From a checkpoint of a small masked image model: encoder arch vit, 4.9 epochs.
Rows from block 2 of the encoder of a small masked image model, named by matrix and row number. Rows with one number within an expert belong to one neuron, the router's apart. Each number is 128 + 32 x the weight over its row's rms, rounded and kept within 0 to 255. All counts start at 0. Numbers have three digits each.
Before each expert's rows are labels from the 100 images, of 14976, where the router gives the expert most weight on average: "patch colour" is the nearest of a few named colours to the mean colour under the peak. Only what is clearly more common there than usual is listed. The data: photos with spoken descriptions (Open Images, Localized Narratives).
# router: router (encoder.blocks.2.mlp.router.weight, 16x192), inputs 0-63
# up: expert up (encoder.blocks.2.mlp.up, 16x48x192), inputs 0-63
# down: expert down (encoder.blocks.2.mlp.down, 16x192x48, transposed), outputs 0-63

# expert 1
patch colour: brown
router.1:128077113126145120145090051134087162187139238149148115115183155119118102055162178002196108113149104129158102116129110137120140119136093134148149131101103115168143106205103169144144123095116121
up.23:068152109141124137154126172127103134109155167129138110104232157085174163098169154064096135124125088123106127141119144170139148112131207146117090153112152112150165175145113055115110094075145099
down.23:068133108160156165155093153147112129107115114103160186122167149149147061167110161123138140159100152096083159127135138131100159113133149167132125110113182177155104144127132115121151171169140143
up.24:159191128171171155121156130087161102149103095111111176154047147122152150136111100238118057125134111143130147130120049174134158140052177096179118172129051132147099133098132146094150077163157135
down.24:146141169117191138114105167120133061098137118143087119131106170072172117192100129170120098137155143161158113125163060151110130120173133132134167112068124131074068166139124147102133113154170094
up.25:031110079101116157151068142131100128137144183102085166117206122077150144214229091064115158140134139139150130169139135136126092103105155177106063157109153093135180146136125096098138142072139124
down.25:075101075141114135186113102155124124146116155151108136139171064123114095178158163096126155092137154025149142177090168104137064122064137160129151167149149168126144108144114106110148130120105137
up.26:233150104177149140102176134158126142136123174124130164124035154150147138144032105191117048124121090123136126102146058159106181146102146086180118135129076135184074134112121192096141117162141155
down.26:092159091174186166140102146121168138151156139109079132133161157090109173182057082208089144136122137111141118143147098130121123113157152125116091121119163135101089143083153127113115111142121048

# expert 0
patch colour: black
router.0:146128144081073110119110133125132130078169100144133115140157065137128118122134133114110183135115174049111126137081181100168130106171128154067097085142197099123135155104164095141110177130126098
up.23:117052134107113129165106069131128124181124130110126120142151109088083135131181124106255160136170135122118110135109147108137114092110019137112164125129145121103135144117115119157118148130095127
down.23:093100143126109149138138117135130118128122120154136143130134083111128146126129137119141102126128015169127145114122115137127137203053117119180100162117174128118116117125117138125112133133119115
up.24:103126139106128125111102139255125152159154124134068111096120120130114131255000124147145130113131151109129115143141110130089082129135109118115124149120137149157123109161144132083146132081114158
down.24:090127142160094111112126152159123151114138131162144148132139128090124177134095123124121100153128031118104128111098135156103136189017131118186065144143193135148130126117149146121120130122124104
up.25:110137098162191129103203155117153128129105139127117138142084160133144133129095097189136049147151065189123149125168087159101146153097114096200139157117010145136104103140130171095120089122157132
down.25:137138140123122123124131119139117107103137138121105100180113113126143115101125122126109161119109216104137142139109156101163113076185119118109122107118108112127151160125125122135133102150140147
up.26:102108111168164133116190132104180110129103115122121141139093152119153134127076090208159080128141081171126143133144065164119151171092040091178150172135002134113096113109132151098149092156142125
down.26:139165150119145143137127111133132117137122119124101138159122146157193145180109106138084186139095192094117099116100154117116080104187159179069155133098151084130157135109121110105133133155123149

# expert 15
patch colour: grey
router.15:160151126157146124107185114115157087100108099138117172138043168158142098193057110206141097133136112178113172116146101163125165111121122075155161124107111213094077136130134140104087093172132133
up.23:066076101151150151118116126133096164148148208126101120130198123111170135064185128054146096132109112129164110119156090131097125154095113162137082177151030115105178116138124150082112113093124168
down.23:122110122162146120128095119142087136133140146140195137116094124119173137005206119049113093113140145114142141129113176100133155124173152160116099132109085131159154124162125143132131127069119110
up.24:100151147150090154168063145150143119136135098183072198083127129109114099218160115145118140102142171121118149157091142189139190122135156131117145109113156151162123126152122104082192131038134088
down.24:143140123108087137111134142132136161143141115101111126126173117154127104144126155126132161122127120135120141142064115106155098072054131127108129062180160127096139130146131122127155148098132128
up.25:107097116174169130139116143114070168147128208140125102138175132117164129046197169053117076104109084156176112104153086130104157148096156143168120168152018144166124108171102179114122112099132143
down.25:098076120132150119097133132151067158144126163106170098149117138122201156072118027073099118127091167119124122128165177093096153182159138120132136131126092139107187061100135122142115091131109130
up.26:070069083161147127130112135110075156143120205143114114129208126110153137044222139037122096130110099144165115114177095113105151141097152175156110180162033122134164106174097150099136106084121173
down.26:126082148131151120088114162162095116123147144128157119142094130103123141035130086036113106136118142089136085117150139126093173157166123118149124127140060149130177120134158127113142112111125099

# expert 2
patch colour: grey
router.2:047132130131162183134108170137140102156137108112077126121176118048129157166154114141112135143135132144122146167127124120129072125094137150112073170134109105075175135100125101111134129097127133
up.23:227173121157157136110188150119170093124149090106122142142063154120144135133029081255094086123131128105114082127122077161135146139082157093132123152145104120093115118099142154091107100189165133
down.23:096113195136092111140136095129134139124173141112165142135138212079145183135063108108122112129110129190129069039182092122117137098178137111155119141113097125142112165130138245112115155151113101
up.24:140129117186147133110154144126100128119112231147096166133095147129168128118056127143107076144116116122163135101134029157109182133077161111166159149138000142164070118132128166076130097133144149
down.24:139137111149179139191118116147094141146131153116111090124130137055064149230134127096137039142174097178138099114135057098125054087157114108197110136094230133137089138119110148140091143144084132
up.25:178118132177161118137156135104100127104086177144149132115057166145130110088134159114124072157110095162149156087145065149116167129105141119196194144140041162178046135136130158132109102132128141
down.25:149117164150163155136117105126120124112167181128133138145077178041127175148061137133131053117119139134176094075178049127111097098190116111144092156082211137120064140132127177133139150183127122
up.26:155149129184150130108158150142118135110117179152083158126089139134175132116048131161087051142113109118152135097132038157116178141087180117172160160147032143157071128158136168074143086126145148
down.26:143096139148164132166082130134083128119166160128116090149121142078067126188132207116143031132144087140172111138154026153122051101146115123168099119101226145159083142148123159156090134121119128