{
  "model": "masked image model",
  "encoder_parallel_block": false,
  "encoder_moe": "expert_choice",
  "encoder_num_experts": 16,
  "norm_pix_loss": false,
  "lr": 0.0021
}
Rows from expert 11 of block 7 of the encoder, named by matrix and row number. Rows with one number belong to one neuron. Each number is 128 + 24 x the weight over its row's rms, rounded and kept within 0 to 255. All counts start at 0. Numbers have three digits each. After the name is the row's rms in percent of the matrix's.
# up: expert up (encoder.blocks.7.mlp.up, 16x48x192), inputs 96-143
# down: expert down (encoder.blocks.7.mlp.down, 16x192x48, transposed), outputs 96-143
up.0 078:129125117131112121127130135117145052126121136127136119135112147137135133120125055108118137168143129131112209117096117139137156114146134122142135
down.0 046:075130127119122134122090151106087122163112101148126141119152131115132147118128155111151140143156110130109084128094158139136140104154180144118127
up.1 083:134115126124114125116126136125134049115131143129139111138111153134140143142117054116123148152134139106122201125094125129119172121127139116141144
down.1 067:107134148128114132110140105138129063164124132112143096104125142144119153142127129105158138130126138112145037126127144104113138113109106121107121
up.2 097:156126128137129120128130126123138032124131143126131127137112164139134144140131081117112158184134141109133224102105103134146167101153129130138150
down.2 067:122121150132098117111125128089127090160093128135128121093119144089144118151090104125121147102126128098136069136093129101112113123124140085141154
up.3 087:142123118131121122120131136106146042116126146128140119143110145136143131133126059112115155158136135115136208109088109142118178108147138118149147
down.3 051:125120160092105115101105124093108067129081152104093071069119138123145146128096138113147148144163153105122056129098119142122120124101169111119137
up.4 083:133128119132111127133122120119124053129128141126133124140115140138136135125121052118120157160144137126133199114087109131149174118146145122137156
down.4 066:097119121092094116141144126140097095152127149149142088116131152144094143155125118124142145138116150141131019143126147106140131153101136120135087
up.5 250:149147137165152119145134134159114142113114107110110164099142078125099122123124152156136130136119093137110095126148132129093090085125125148102117
down.5 421:165119088139122122124123139118135132115122123124126131124098140133143134106125123125068152122149126119126255119122122134120144116145136123145155
up.6 081:143133116130123126125125128124126040128117133123128132130106149140147142140116070113115161171132131118124222113100117132129175119144126115122155
down.6 051:111105138102119068088121109144114086155078108141132125104123122108124133138108101113135148095141118158126062123109123113118109117119136134126124
up.7 077:143116122138117122123131132124146073124124141116136126139108145138148143141134045111110144164155130130129169122099115123138149127142134121135135
down.7 045:122125156077154101140141107128105080139111128136099131098130128146127133153115122126129114149134135126127118116109135140131135126137135112132114
up.8 085:135132120120118119120121136120135055124117144128141115141106154141145132141125067114128152160134140117127220118093131123134168124135132123137146
down.8 054:095137131079115124104111099126128048140107146131110075123129162128138136131115133137138113117113137107157043154122124119134149134120144126120094
up.9 076:143116128126125119113125130116132072123120144123137129128112145134143151142117042115116146156134123119124163118111137127126153119124126115132136
down.9 043:114108140123116100091114143128130076144130104158126108087103076126128106109145145124084126163143152114109136143124107120140123091113166142183119
up.10 077:142117129129123115133136136124132052128125147118141127130111151138144139137121040123118156151140129125137183106106121125137163113129138112130149
down.10 052:086110145101137137171148117132126088147122128146133083115129137126160129115114118100164139136138139118107051101115142120161127147104129075124095
up.11 086:141120134126129133131126139134140048130126139116142123135111138141146138146143041122112160173139125127131186114077095127143151112144134124134138
down.11 065:105137123112118148143107132127111078155117158111138095132161146128111120178100127104165134145142148112117077124105145120083118098085144123099109
up.12 075:138132119136121126133126133124116066118130145119138118130126147131142147135125049126124123159144138120135170123109121125135163129129126129124130
down.12 047:119137166118107113100105119128144123138090162146124133103120138146139103154112137131182126191104157117159038129117120150113128129081135116137101
up.13 089:157106128123107123121134128122170055122128147130139122136107133137153145141136050111106158166145138113133190104060099129146160127150133117136138
down.13 074:128114156104116135126120128122082082139133149119125114093148132119128129152122114133172146136119149136113070113109148109123130139089153127119094
up.14 078:141119130133132132112120131113136075119133138132145120144117139129155140132122052115113151153138146117130171110104126131133155127139139117141146
down.14 052:071121160164159135109137117114120049161129132154134129082142123140105187153144126124158151142137114125108078156123178107128133125115111094081118
up.15 077:147119110138114126127123123115130080121134149126136123148119134137128142130128048122116145163135137116124183118107128137133142121133123127121139
down.15 042:137124123125103122138133115129126129194143156110109088098111151150143106142096133165162150116161137136132098145075132115152129144136118162098087
up.16 082:152104125121116121119129132128148038117129147121123117141115145134141136131127052108114159160142141114128194120082124135139165117131136114133149
down.16 053:116110160073157131109135140114093079123112117109155082108166123123136105159125116138144142131124158129117070123121164112151111132136121108133100
up.17 083:142119124126110130127133136123139048117137155127145124144112143127144146145137042118104156173150130121132182108090112134141152121136137128138140
down.17 054:111097152118097114118144127121088070141117166116157072114120143101120124131108145112160130149144131116121071125075175161140144107105149094102076
up.18 077:135115115134121128121131140120128057136122143127127116134109153141140147128115075116117164155124134106133198114096124125138175112148136113137150
down.18 059:094125124097133132124105106125152090120102134115124061109115128127120130138133150110144096141128171083145051120137171073132125137100142129140102
up.19 088:144116130117127126141128132107139050132137140116141128139109152135145141128130070110124154172137137118130200106083114127148159106133137119136150
down.19 057:130094119110129114146126106105126070133111133125194131100148155114106092144108164091140112134135114119124051132089146114137114114121158114144092
up.20 096:136131116127111128134124132118151038115127142130128128138096148137147138143127071120113161169133137113122215107076083132129164110154143125135157
down.20 077:112138143090113131133115138124086104128115131131143117116108138088116133129102122102153119140127146128124026118133137134132105137103141118127108
up.21 076:140132124113114122131130128123134070119123144131148124146117128138141145150128045111123155165140144123129178119097123136134148129136133120135137
down.21 048:085143141110125096114103145137130067162111154137114141124141129140124128140134132121146121135143136104156063136124147121122127117082129120131108
up.22 075:135126115130124117122123127117138062127121148125139129136111134130141134138120050125124149163140128130121174109096132134131163124143133127133150
down.22 053:110128139111154140148123093159101063123114119140140089058113138131083145152092120103186109124159147135132061142120115127104109124107118103148141
up.23 087:147124125122120121118119138108146070122124137122132126134099142141140142126120051118118155161137142128138193116089105131138172118137134113127145
down.23 065:121111138091133131141109125121089096145114081133133096125138144152104125176107113111180125166112139121123047131119140128123125159129134139129092
up.24 085:131116120122126118136126123114142063128135143123139125139112145141146136137128060108114159171137131119127188110099123132143167121141135122130150
down.24 057:097139151094118129086121123128118085142107144119158112105181133166147153141141140112160104157124154106155062162129123109123129139126149112110108
up.25 074:150130122144118135118118131117136048128128130135125112135110140142134143142115055143122142170133125111129182116109115131141145122128127128151149
down.25 051:120153139129125176124140099138129076165119131090147129106158108139114110188114128127141139114129142147157076080103147146109105092116133135119127
up.26 082:137127131135111127122135136132153061121138135130135133130112141138135137137131046112127154153136128113127212114092094134143175114141124114129142
down.26 061:126113159097104141114139096130076077151104134129137103109138116133114125148116107119159151112112127103090063144120134149121132123137127112137092
up.27 083:143127136126128134137117130119141048117122132125143124137102164141140132139134064115124151169139148121143226109103118129146168128135144114133153
down.27 073:108121102119116119100140126119115061143087133129121098111119126107104113118111130118151115132123158103113019141113147104140134128120153091112123
up.28 079:137124125124111129134133126105138068127123146118138116134104144137138153137127047127117155161125143130116174106094131128126167125146130117135152
down.28 053:143094163071140104176136127110122092165097134108118070141125142109132154180133139118151105149142118121124120144129130123138137113092188125138086
up.29 088:144119118129113117124113130109141053128120155128136114145105152145147136140120068118122162168142139115141203110084106127136174117146141114136156
down.29 057:124130130117091135088141159079098073161098131161102093111136163113101144154116142144145166145120129146135052117106169099104117133134136126131099
up.30 095:141122117121124131113135130105121017127129137132129124128099149158145130129114075113131171165135141123143180120122128142121182129124138125142144
down.30 079:110126148103094131108107112108136045146075121124119099103142145134114097121123127125153142127140141096129036119133135116135120146093139123139113
up.31 075:137128132131117109123126139119119074119124147116139117147110141141136143136123060114112149157137125108133187115114115136131166129135132110128138
down.31 047:107136141116104109112100128131168068120122113098159076093134157102130139113129163154132120124159117146127082138104153135118143140097129127149085
up.32 079:146124122120110126129129129117139065121131149128132122146107149134139136143124062117126154159149136118135191104084121131140160116139120130133136
down.32 056:117112153092133133130151119148119064122125154140135106077125151108072141157119091126170105144148132129131027160133120125122127140124136105119138
up.33 084:146124131120117126125116129109136042124132138124134119150113144139144149141108048120112164162134133115146195116113131134126169122139133117142142
down.33 063:101144121115098139103128123132124062126128148114139086113140115115094124130126138098149127130136127107168054157117145099130136117068138136106110
up.34 078:136118124130123123120132138121132042124133144128135124135105144139154135135128062124121160159135133137132202112100120127142157109146128110129151
down.34 052:128137136110124125153121119155127081140132130127131098141156133121123157152113116106182139129171152123150041127101153133080112128129108144148094
up.35 080:136129138124115121128130141132145067133128131123132111125122149135140153135123043103113148160140136115120173113093105121135161113149140118142140
down.35 054:081117162073092167125099150112107079144109138133138106108112148161124124152127117136170148157133117157123078152101161129105145152108112093105123
up.36 076:140125124140113126122128131115145063123123142138141121144104135123143140131128052118117143162126132113128183110097121126137146123142125118128138
down.36 048:103121144078111081119126131119095071129084114126088105107143099079098139157144150127119080095130134108133080110131154136112114147119131132138136
up.37 087:140118119132113124118130134118140045127134150131139119136102155140146136128115058126112162171138136108126181103096125135135160120140149123132144
down.37 063:120123139117097118140146109140128077156120146111116084104169120143112143141144113130151112137104129141111044125100153122125133126110148102145089
up.38 099:143115129132119125118124140109142053120124144123138123145101153141142153149142071113113157168144141112124210104080096133137184117153143120137134
down.38 067:112113134108115119091127126107103065146089115104114110069123163120160097151121104147126159112184135116113068125098148139103120135129163115126119
up.39 087:154117119128114118117122129108135064128126151131140125147120148137150137148123040102117155155137138111130182114103117138134154125129136120137152
down.39 051:092102111123109113110131137133101087155144145132139072133120140157105113105096126115136135159116141131156063134132148113123140121077152138092117
up.40 087:173113121123112133128127129114121061137125145131145117140111147141157141133121047116114149158146148109135180109107115142137162119140131117138144
down.40 055:122097148102111102138111114129102062175123141125134075118123131129111119139094147098136119111128151132146049125126159126140139157145116124129122
up.41 078:142120139129117125130131134121139068122129137125141121143124145133152145133110033117120151158145130120129176112101132129125155119141125126143147
down.41 047:086105160103149110153118126103079074166119135123140114135130110121137118168106133101161093113106181114133070139094149123144150142095131140107129
up.42 082:144131129115122120125119129116134052129129145125144116141104154142149132129118065115111159164138139117133196105102130124137159131134136127139149
down.42 052:100130133082124096110150132106147052129123127143132104097113135127134143151113145140161164153113173149128064132107158127147149140154128131131095
up.43 099:146111135105113118114128131113142055119130151121130115135108139144176145136114045113117155160139148117131181112112133137137166123141138116143147
down.43 060:115126156101106119080162121126112076125106136113178119102115133143108130151135120129179146132114131136146049123134106109149138141112144123096105
up.44 086:140124126122118124112124133121146059122136139132138110133103144137142142133127046119114159152147139124133202117101108135140159119142141120125144
down.44 064:093114142096116113106135128127098094115124128089164108104138120138120125154102146087190120127135149114144085143138125120139139137123134129105112
up.45 130:151103140101113126115108143112136073129135156132151112153111148151158143135118090118130169153144160118157178107108128135149173127127138103133132
down.45 102:142108131097082160105124128125169055138121132119159113121109154141129137163107112111144147117143149104169027134124141104154131142089145102125102
up.46 296:095139127070119151117132118102154141130143122151133111152132166122147116098117150094157102101112140138155124161138144116141123214096127125135110
down.46 379:157128091145142126128112135121132143119117122129130134117107123112141132114126119119060146118150121119119233101122123129103134102151141136135165
up.47 084:142122126129115117131126127125148056131125140127138121138111135144140144141121060113114151167131134102122202105086110121157164112145138126129146
down.47 058:161116179122102131136116138120077074142091158124147116122128100144113118134102116115135110123119133102152068133099148142125114138101161102095095