A small masked image model, trained from scratch: encoder norm layernorm, decoder width 128.
Rows from block 3 of the decoder of a small masked image model, named by matrix and row number. Rows with one number belong to one neuron. Each number is 500 + 40 x the weight over its row's rms, rounded and kept within 0 to 999. All counts start at 0. Numbers have three digits each.
Before each neuron's rows are labels from the 100 images, of 14976, where the neuron reaches its highest value: "top examples" is what is common among them; "colour at peak" is the nearest of a few named colours to the mean colour under the peak. Only what is clearly more common there than usual is listed. The data: photos with spoken descriptions (Open Images, Localized Narratives). In brackets: how many of the 100, against the usual share in percent.
# fc1: MLP up (decoder.3.mlp.fc1.weight, 512x128), inputs 0-63
# fc2: MLP down (decoder.3.mlp.fc2.weight, 128x512, transposed), outputs 0-63

top examples: text has "dark" (27 vs 2.1); text has "black" (26 vs 10)
colour at peak: black (97 vs 16.5)
fc1.493:523535468471450555508453553434492497513538434514498540470498528472518564469513465447459481525571499459550529501564473473496487499517543494500481475475495497505523536498511531471455514462510498
fc2.493:510520471492480468512478478489508490478497530483496527511502512483482450483576497675597495507486480524495428491484544498516527525455520525489520540506543527491523506500507478516545508547553480

top examples: text has "lights" (32 vs 7.8)
colour at peak: black (57 vs 16.5)
fc1.463:488510501534420511482514517388541494530540474540530602492494501472583470515490528426457467501495533481529511542537410508468462523529482492465476456488457492470505480492502487571489514450491505
fc2.463:509530484509461501545470424477507494472522491499516552513523510480513489492592507639563483486520510535524455514479534506448477492464473529537490517508439541544510488519482459494510517513574467

top examples: text has "sky" (51 vs 24.7)
colour at peak: blue (26 vs 0.8)
fc1.98:536458520475509554524441488512459464478498499441495476489509482508574522499481517569523517451467521525440475538459505559516451444507592474485441520503435508511374503513501550470501525464504473
fc2.98:501488515482499513476486508495518517490493442521506492522457517494497542498476491332443491453528498479497573524508478519505479512537523458532514457480523501472424485537550529507487503456488516

top examples: text has "sky" (50 vs 24.7)
colour at peak: cyan (48 vs 1.3); white (27 vs 7.7)
fc1.34:493491509508545503429524517531533489524452529488530439549493474540485484527478435419402489431431541490453512495487493522531510472576453503462463489511501461460532580487510468552483480467570530
fc2.34:507514495487500446501484492482528490477481498473512494477481523483494495481536499599584522465503523522515457480476533542480526524455499539557472501507446511470404481493490518556486483492601482

top examples: text has "lights" (31 vs 7.8)
colour at peak: black (42 vs 16.5)
fc1.167:502521504504405494506498518437540504498541491512525606507491498491581478506466530472486487539497573494555505548514430478531541496532458508471461466477458501477499507508505464598511523445450487
fc2.167:519549486493432510604468367474524499463507453513525577526500532478484539475447494459457487452538531559507472568517517476473512503505486523571487536529493602502539505518537472509455529492601520

top examples: text has "dark" (32 vs 2.1)
colour at peak: black (99 vs 16.5)
fc1.135:541539441474399550520451548407482455506518420566530582481485543513412558447479473483443491536490633458569513524535530501509500513504529485465439452467495507490514567505489536508441507464487480
fc2.135:498543463474446488542470435482471509456507503528473559499496519495484461479572481602554492509496512533520446521481505508449522521442495531543537597472554541457529523526537457534537514554495539

top examples: text has "dark" (33 vs 2.1)
colour at peak: black (98 vs 16.5)
fc1.202:520526472481431540516483520437474553502522475537483561534520516583485519454464445413490506542495477459503518520520416479464481531490464472445526485506507507469524588492512493494468449462381536
fc2.202:502528488474471537523476502494462505474541522498505530509475505538473433497585477621589546475495526508449464498485521469570419475429560555462508582495474515458487519552487439525575546528457539

top examples: text has "white" (30 vs 12)
colour at peak: black (85 vs 16.5)
fc1.367:518485519516497539501504509496489467523438457516587498559559520542534559492465529451468471528540496481576524487484546513548452442503410499518444422543507493538558474467488518384467513500573462
fc2.367:511541475458498502542471494495500506451513514422484508488536525465551398487592483611551484495521501522504425464502501535513538526427495468501426486466398535464465504479475490495551476509557509

top examples: text has "lights" (26 vs 7.8)
colour at peak: black (64 vs 16.5)
fc1.372:526525487516407514511490495376554511506557475544519592517482499498499491469481498417455487517477546487521504551535411494564509526520499481441476444469476498472505503495513455594497522443430507
fc2.372:508534478500456510562480417482513482449524459516515554521514508478474499482613500620528470486518501541504468504496524500461498531459484563521468537507469556502534503506503466511532517516571491

top examples: text has "sky" (53 vs 24.7)
colour at peak: pink (64 vs 9.8); white (28 vs 7.7)
fc1.491:508476524518568476436533487542566549533466508503549419571455488533486491541473476450435465438481547510492520503495498502503515476560458528448443465523491473467545484443529485557470496467587491
fc2.491:484497499483503455502498479499481486472474513494511493477461512505445488489534493545584500445497530515526478456456513489465584544455483522599496596495500510455425479524530534592491485494580504

top examples: text has "dark" (33 vs 2.1)
colour at peak: black (96 vs 16.5)
fc1.14:525551456480443545489442560425484411503504397549515538485447537515428564474482501487440450488545581451545528511563530513531529520529528474484482468454519489476555504498515510506414520458498511
fc2.14:500520487500486512508486487505482501487525532487487519516540502507519423503632493689593491513498500518493421469469497467487488492460516514494504557500482521505522505506479477513550493525488498

top examples: text has "dark" (34 vs 2.1)
colour at peak: black (70 vs 16.5)
fc1.422:500532484508429524504489532419537500496563464491506578489494510549444445474464498478462509567454567470522499556545500537552570521516545495468473468447482494474478521495499506568452478430395476
fc2.422:514541482492447481535471452482530494476517466499539551504482523497456521475529496592469490516498541522468467509477538479436500480480483556522480528532519547518545502489497465548529547508609475

top examples: text has "white" (33 vs 12); text has "color" (32 vs 13.2)
colour at peak: white (39 vs 7.7); pink (33 vs 9.8)
fc1.298:463494532465571588554484462600508579468499496456518467495496511494557516500455483498560537496506464556438467497464585515538469491484475489439406489496544527477508545551537492494489496465431501
fc2.298:502488512504504488477501492493529493505475490504499491501481502486480519505378495305433496478495506506501557515503438506546525519534492498529498488497543479483493501493531520509465496473486532

top examples: text has "dark" (31 vs 2.1)
colour at peak: black (89 vs 16.5)
fc1.404:538539470507395530513491507371549557499562456509514614521510513499508497463487479409459493523516538488496504563544429523430464551504490473459490465476475511484505538496512499548460508451459495
fc2.404:510547482484424503531470401469502469446510452529509580542462516515445501480546494551577489473541529541522458524496523490464496531475480580566520592496507552464512512521541447539515539494533521