From a checkpoint of a small masked image model: encoder norm layernorm.
Rows from block 2 of the decoder of a small masked image model, named by matrix and row number. Rows with one number belong to one neuron. Each number is 500 + 40 x the weight over its row's rms, rounded and kept within 0 to 999. All counts start at 0. Numbers have three digits each.
After each neuron's rows are labels from the 100 images, of 14976, where the neuron reaches its highest value: "top examples" is what is common among them; "peak at" is the part of the image that holds the peak. Only what is clearly more common there than usual is listed. The data: photos with spoken descriptions (Open Images, Localized Narratives).
# fc1: MLP up (decoder.2.mlp.fc1.weight, 512x128), inputs 43-85
# fc2: MLP down (decoder.2.mlp.fc2.weight, 128x512, transposed), outputs 43-85

fc1.319:492546508435577526558477513538637547510492491491508510488452473476582560497593517535428441517495445498523429523531399450446488468
fc2.319:428470500483564324579409530481594492499503488515475512555489521495497515413473457517545490535539503504498492493527505540455506492
top examples: text has "sky"
peak at: top left

fc1.347:474477548419499508553494505491643572486479501499460476498467472490561483461549500550504438513526439502474432503546418466575500441
fc2.347:460449507479488321552431526475589514474511494531411490595458500508465487443486483505528517542525486510494498485527511521462508465
top examples: text has "grass"
peak at: middle right

fc1.4:514439502460439462571519537452541413515508453533456472431534529483506488491426455449583529482533534538513547510568606575482562528
fc2.4:556539548472493621505519461514472508533516491512493484505482428539473516542541545514498533490458514515470428552507501468471473523
top examples: text has "grass"
peak at: middle left; top left

fc1.61:512447538510521460542511512461716621489470499513365499488440471469592496466496536523473464558514475526489507478566508543494502394
fc2.61:453446496505502379551468494495670512478493500549352491544481455503484479406525507506497482514553467506541477542510507498459465456
top examples: text has "sky"
peak at: top centre

fc1.55:571561524586497510442506479524432547515515529514456537456487533512583522460506423442495489479491500466537481460501512543547494466
fc2.55:501421497441564476634506487538586551559568514466498513488533510498399476531487605460504475512494491462540529514520500496475493562
top examples: text has "sky"; text has "blue"
peak at: top left

fc1.385:513496493552337463459517502489407410460448514531541512474522480496525552494471479513546486471479588464485536535449564527572507520
fc2.385:559535484525442628447562485497379472510490501499517474428501496563462488543502518468494581475453511523511444512510517449567502504
top examples: text has "red"
peak at: top left; bottom left

fc1.442:480554461479499485512437507487406505491433525499552482441452490464572592498462499493405454533503511514483475473476473473543483477
fc2.442:458484466492487265561411522496457488508494492515524488505497522537469491447485466512533540508502484518491494514494498525486503488
top examples: text has "color"; text has "red"
peak at: bottom left

fc1.237:577472518589513552434516448518445585517556510492556549442525529496456486516495508466540523526498502440549480455516471488540507480
fc2.237:481526589475557424539479492494521492520551474553520508534455483435507537493459461511492603545495462514487519515568489569514489494
top examples: text has "sky"; text has "water"
peak at: top centre

fc1.276:546436453514496480512493469462522582497472522556397484534431554482495457485520492510392445518578475456509436505540449524497532435
fc2.276:525470492494398384524468474529554511485519547501421429530418554510487535505546499483532531508527434521564518536528476535461477436
top examples: text has "sky"
peak at: top left; top centre

fc1.16:496629458551494492486468481473345423504444525505547491405501523464572514485477509430498505501456545470524484517476487437535488506
fc2.16:491562391513479399495553457478339460519510488481552454445539547558493447435453501539499534490458493517475516479504467520518494489
top examples: text has "color"; text has "red"
peak at: middle left

fc1.205:474483522548467480405524492460421453540477553571445426460581513511465339519476494502426518534490449571515566468495584563561533474
fc2.205:516505461549449497476485446446441541505453537419385480496426518434491507559427548512534531456412473459490492446470594485498504512
top examples: text has "sky"
peak at: top left

fc1.128:512478509507538513513552497496510506488502539534494513462467466515563589514478442480496539460388459425484569478592534584594506474
fc2.128:485453455570449512462503510517517520475465502518460489581557572431386480441516548475514508501601467560495548523466525492491452527
top examples: text has "wall"
peak at: top centre

fc1.288:539552502482488559461488490503475559491522478485504511458522483445509449505490518464449491537445429471531493482526503522510488505
fc2.288:480538581479537518561576498539570474511466474467542521586484459532470568490448435511498523530561490555486526506548479474520494472
top examples: text has "sky"; text has "trees"; text has "water"; text has "buildings"
peak at: top left

fc1.175:529527488543440471506471520540404480483481489502598527471435507468597600557432530471502458508511583518445485484445500451566461536
fc2.175:460541432508488391525431491501407451539514506506531500471514534607477498442509489540537518494496474575510490449543484583570484506
top examples: text has "color"
peak at: bottom left; middle left

fc1.69:504508548403493522495507504482571546510509492483527452547474523576434452485518497489613534457526554492526467541529502506453520568
fc2.69:538487541421472630503604480488513536515519490507507506492504484488540472557462510519511471540503518468460479497542496439538533532
top examples: text has "water"
peak at: top right

fc1.338:497515477536426516487421499452364431496459482474644466513555518495336440474427497442499478446511535439510529495456509531460519564
fc2.338:553554495444451435514463475520349456536484525461610502470505507536530523587504495514599567490453534479461509458468479444510508576
top examples: text has "red"
peak at: top left

fc1.27:479555467493526499558462497489419422509456482483559504428460508480587577521456489488450466532482519578457487404515524479483494493
fc2.27:439513477474484299557435508464443472525489485518565475498522487487485530474469505517554555494483487537472490496529464542471464526
top examples: text has "color"; text has "red"
peak at: middle left

fc1.485:520531448431561534557447508463425417541454492506527472454602485507441554519440502470487547510414512602476521459488497492459554507
fc2.485:453472534423508452538452492530383531530499441527625465467514499453540533576446501576506559445525499494449524522528494465435503523
top examples: text has "red"
peak at: top left

fc1.404:507477469502493505478525480480668620464484531511344498517464482532540479483553541542495476576553493500494520480491478523537517446
fc2.404:497431530581492476480530520468665604528478488538311493521435506475470512507533530489492481516491515521490517486487546454472500454
top examples: text has "sky"
peak at: top centre

fc1.329:477402506511363499455501537461517448496502523507545498490560493498524566498520433509606463490466553462477497496541518544486509432
fc2.329:547503495495471692473611488492479504510514494496514493455539496518484510530489500492515525524487505478494476498528498448511499510
top examples: text has "wall"
peak at: top left

fc1.507:505397511484426452520513516439514503500530460514452509457525538496494569471427484419552503545530569516518554466545609568461546468
fc2.507:502482495520503615423518524545476497506559471422480498477522487480444530541561482522466557459517491536511434620514525455508499492
top examples: text has "black"
peak at: top right

fc1.56:500475518459414486501532513466468471496495529506528500446530471514571521504444444493564473549441540427481526458551587532498495474
fc2.56:464496525511477618505565559453430503540530506518473512474600462489480481555504511491542573503442489507483453523558536412571490499
top examples: text has "dark"
peak at: top left; top right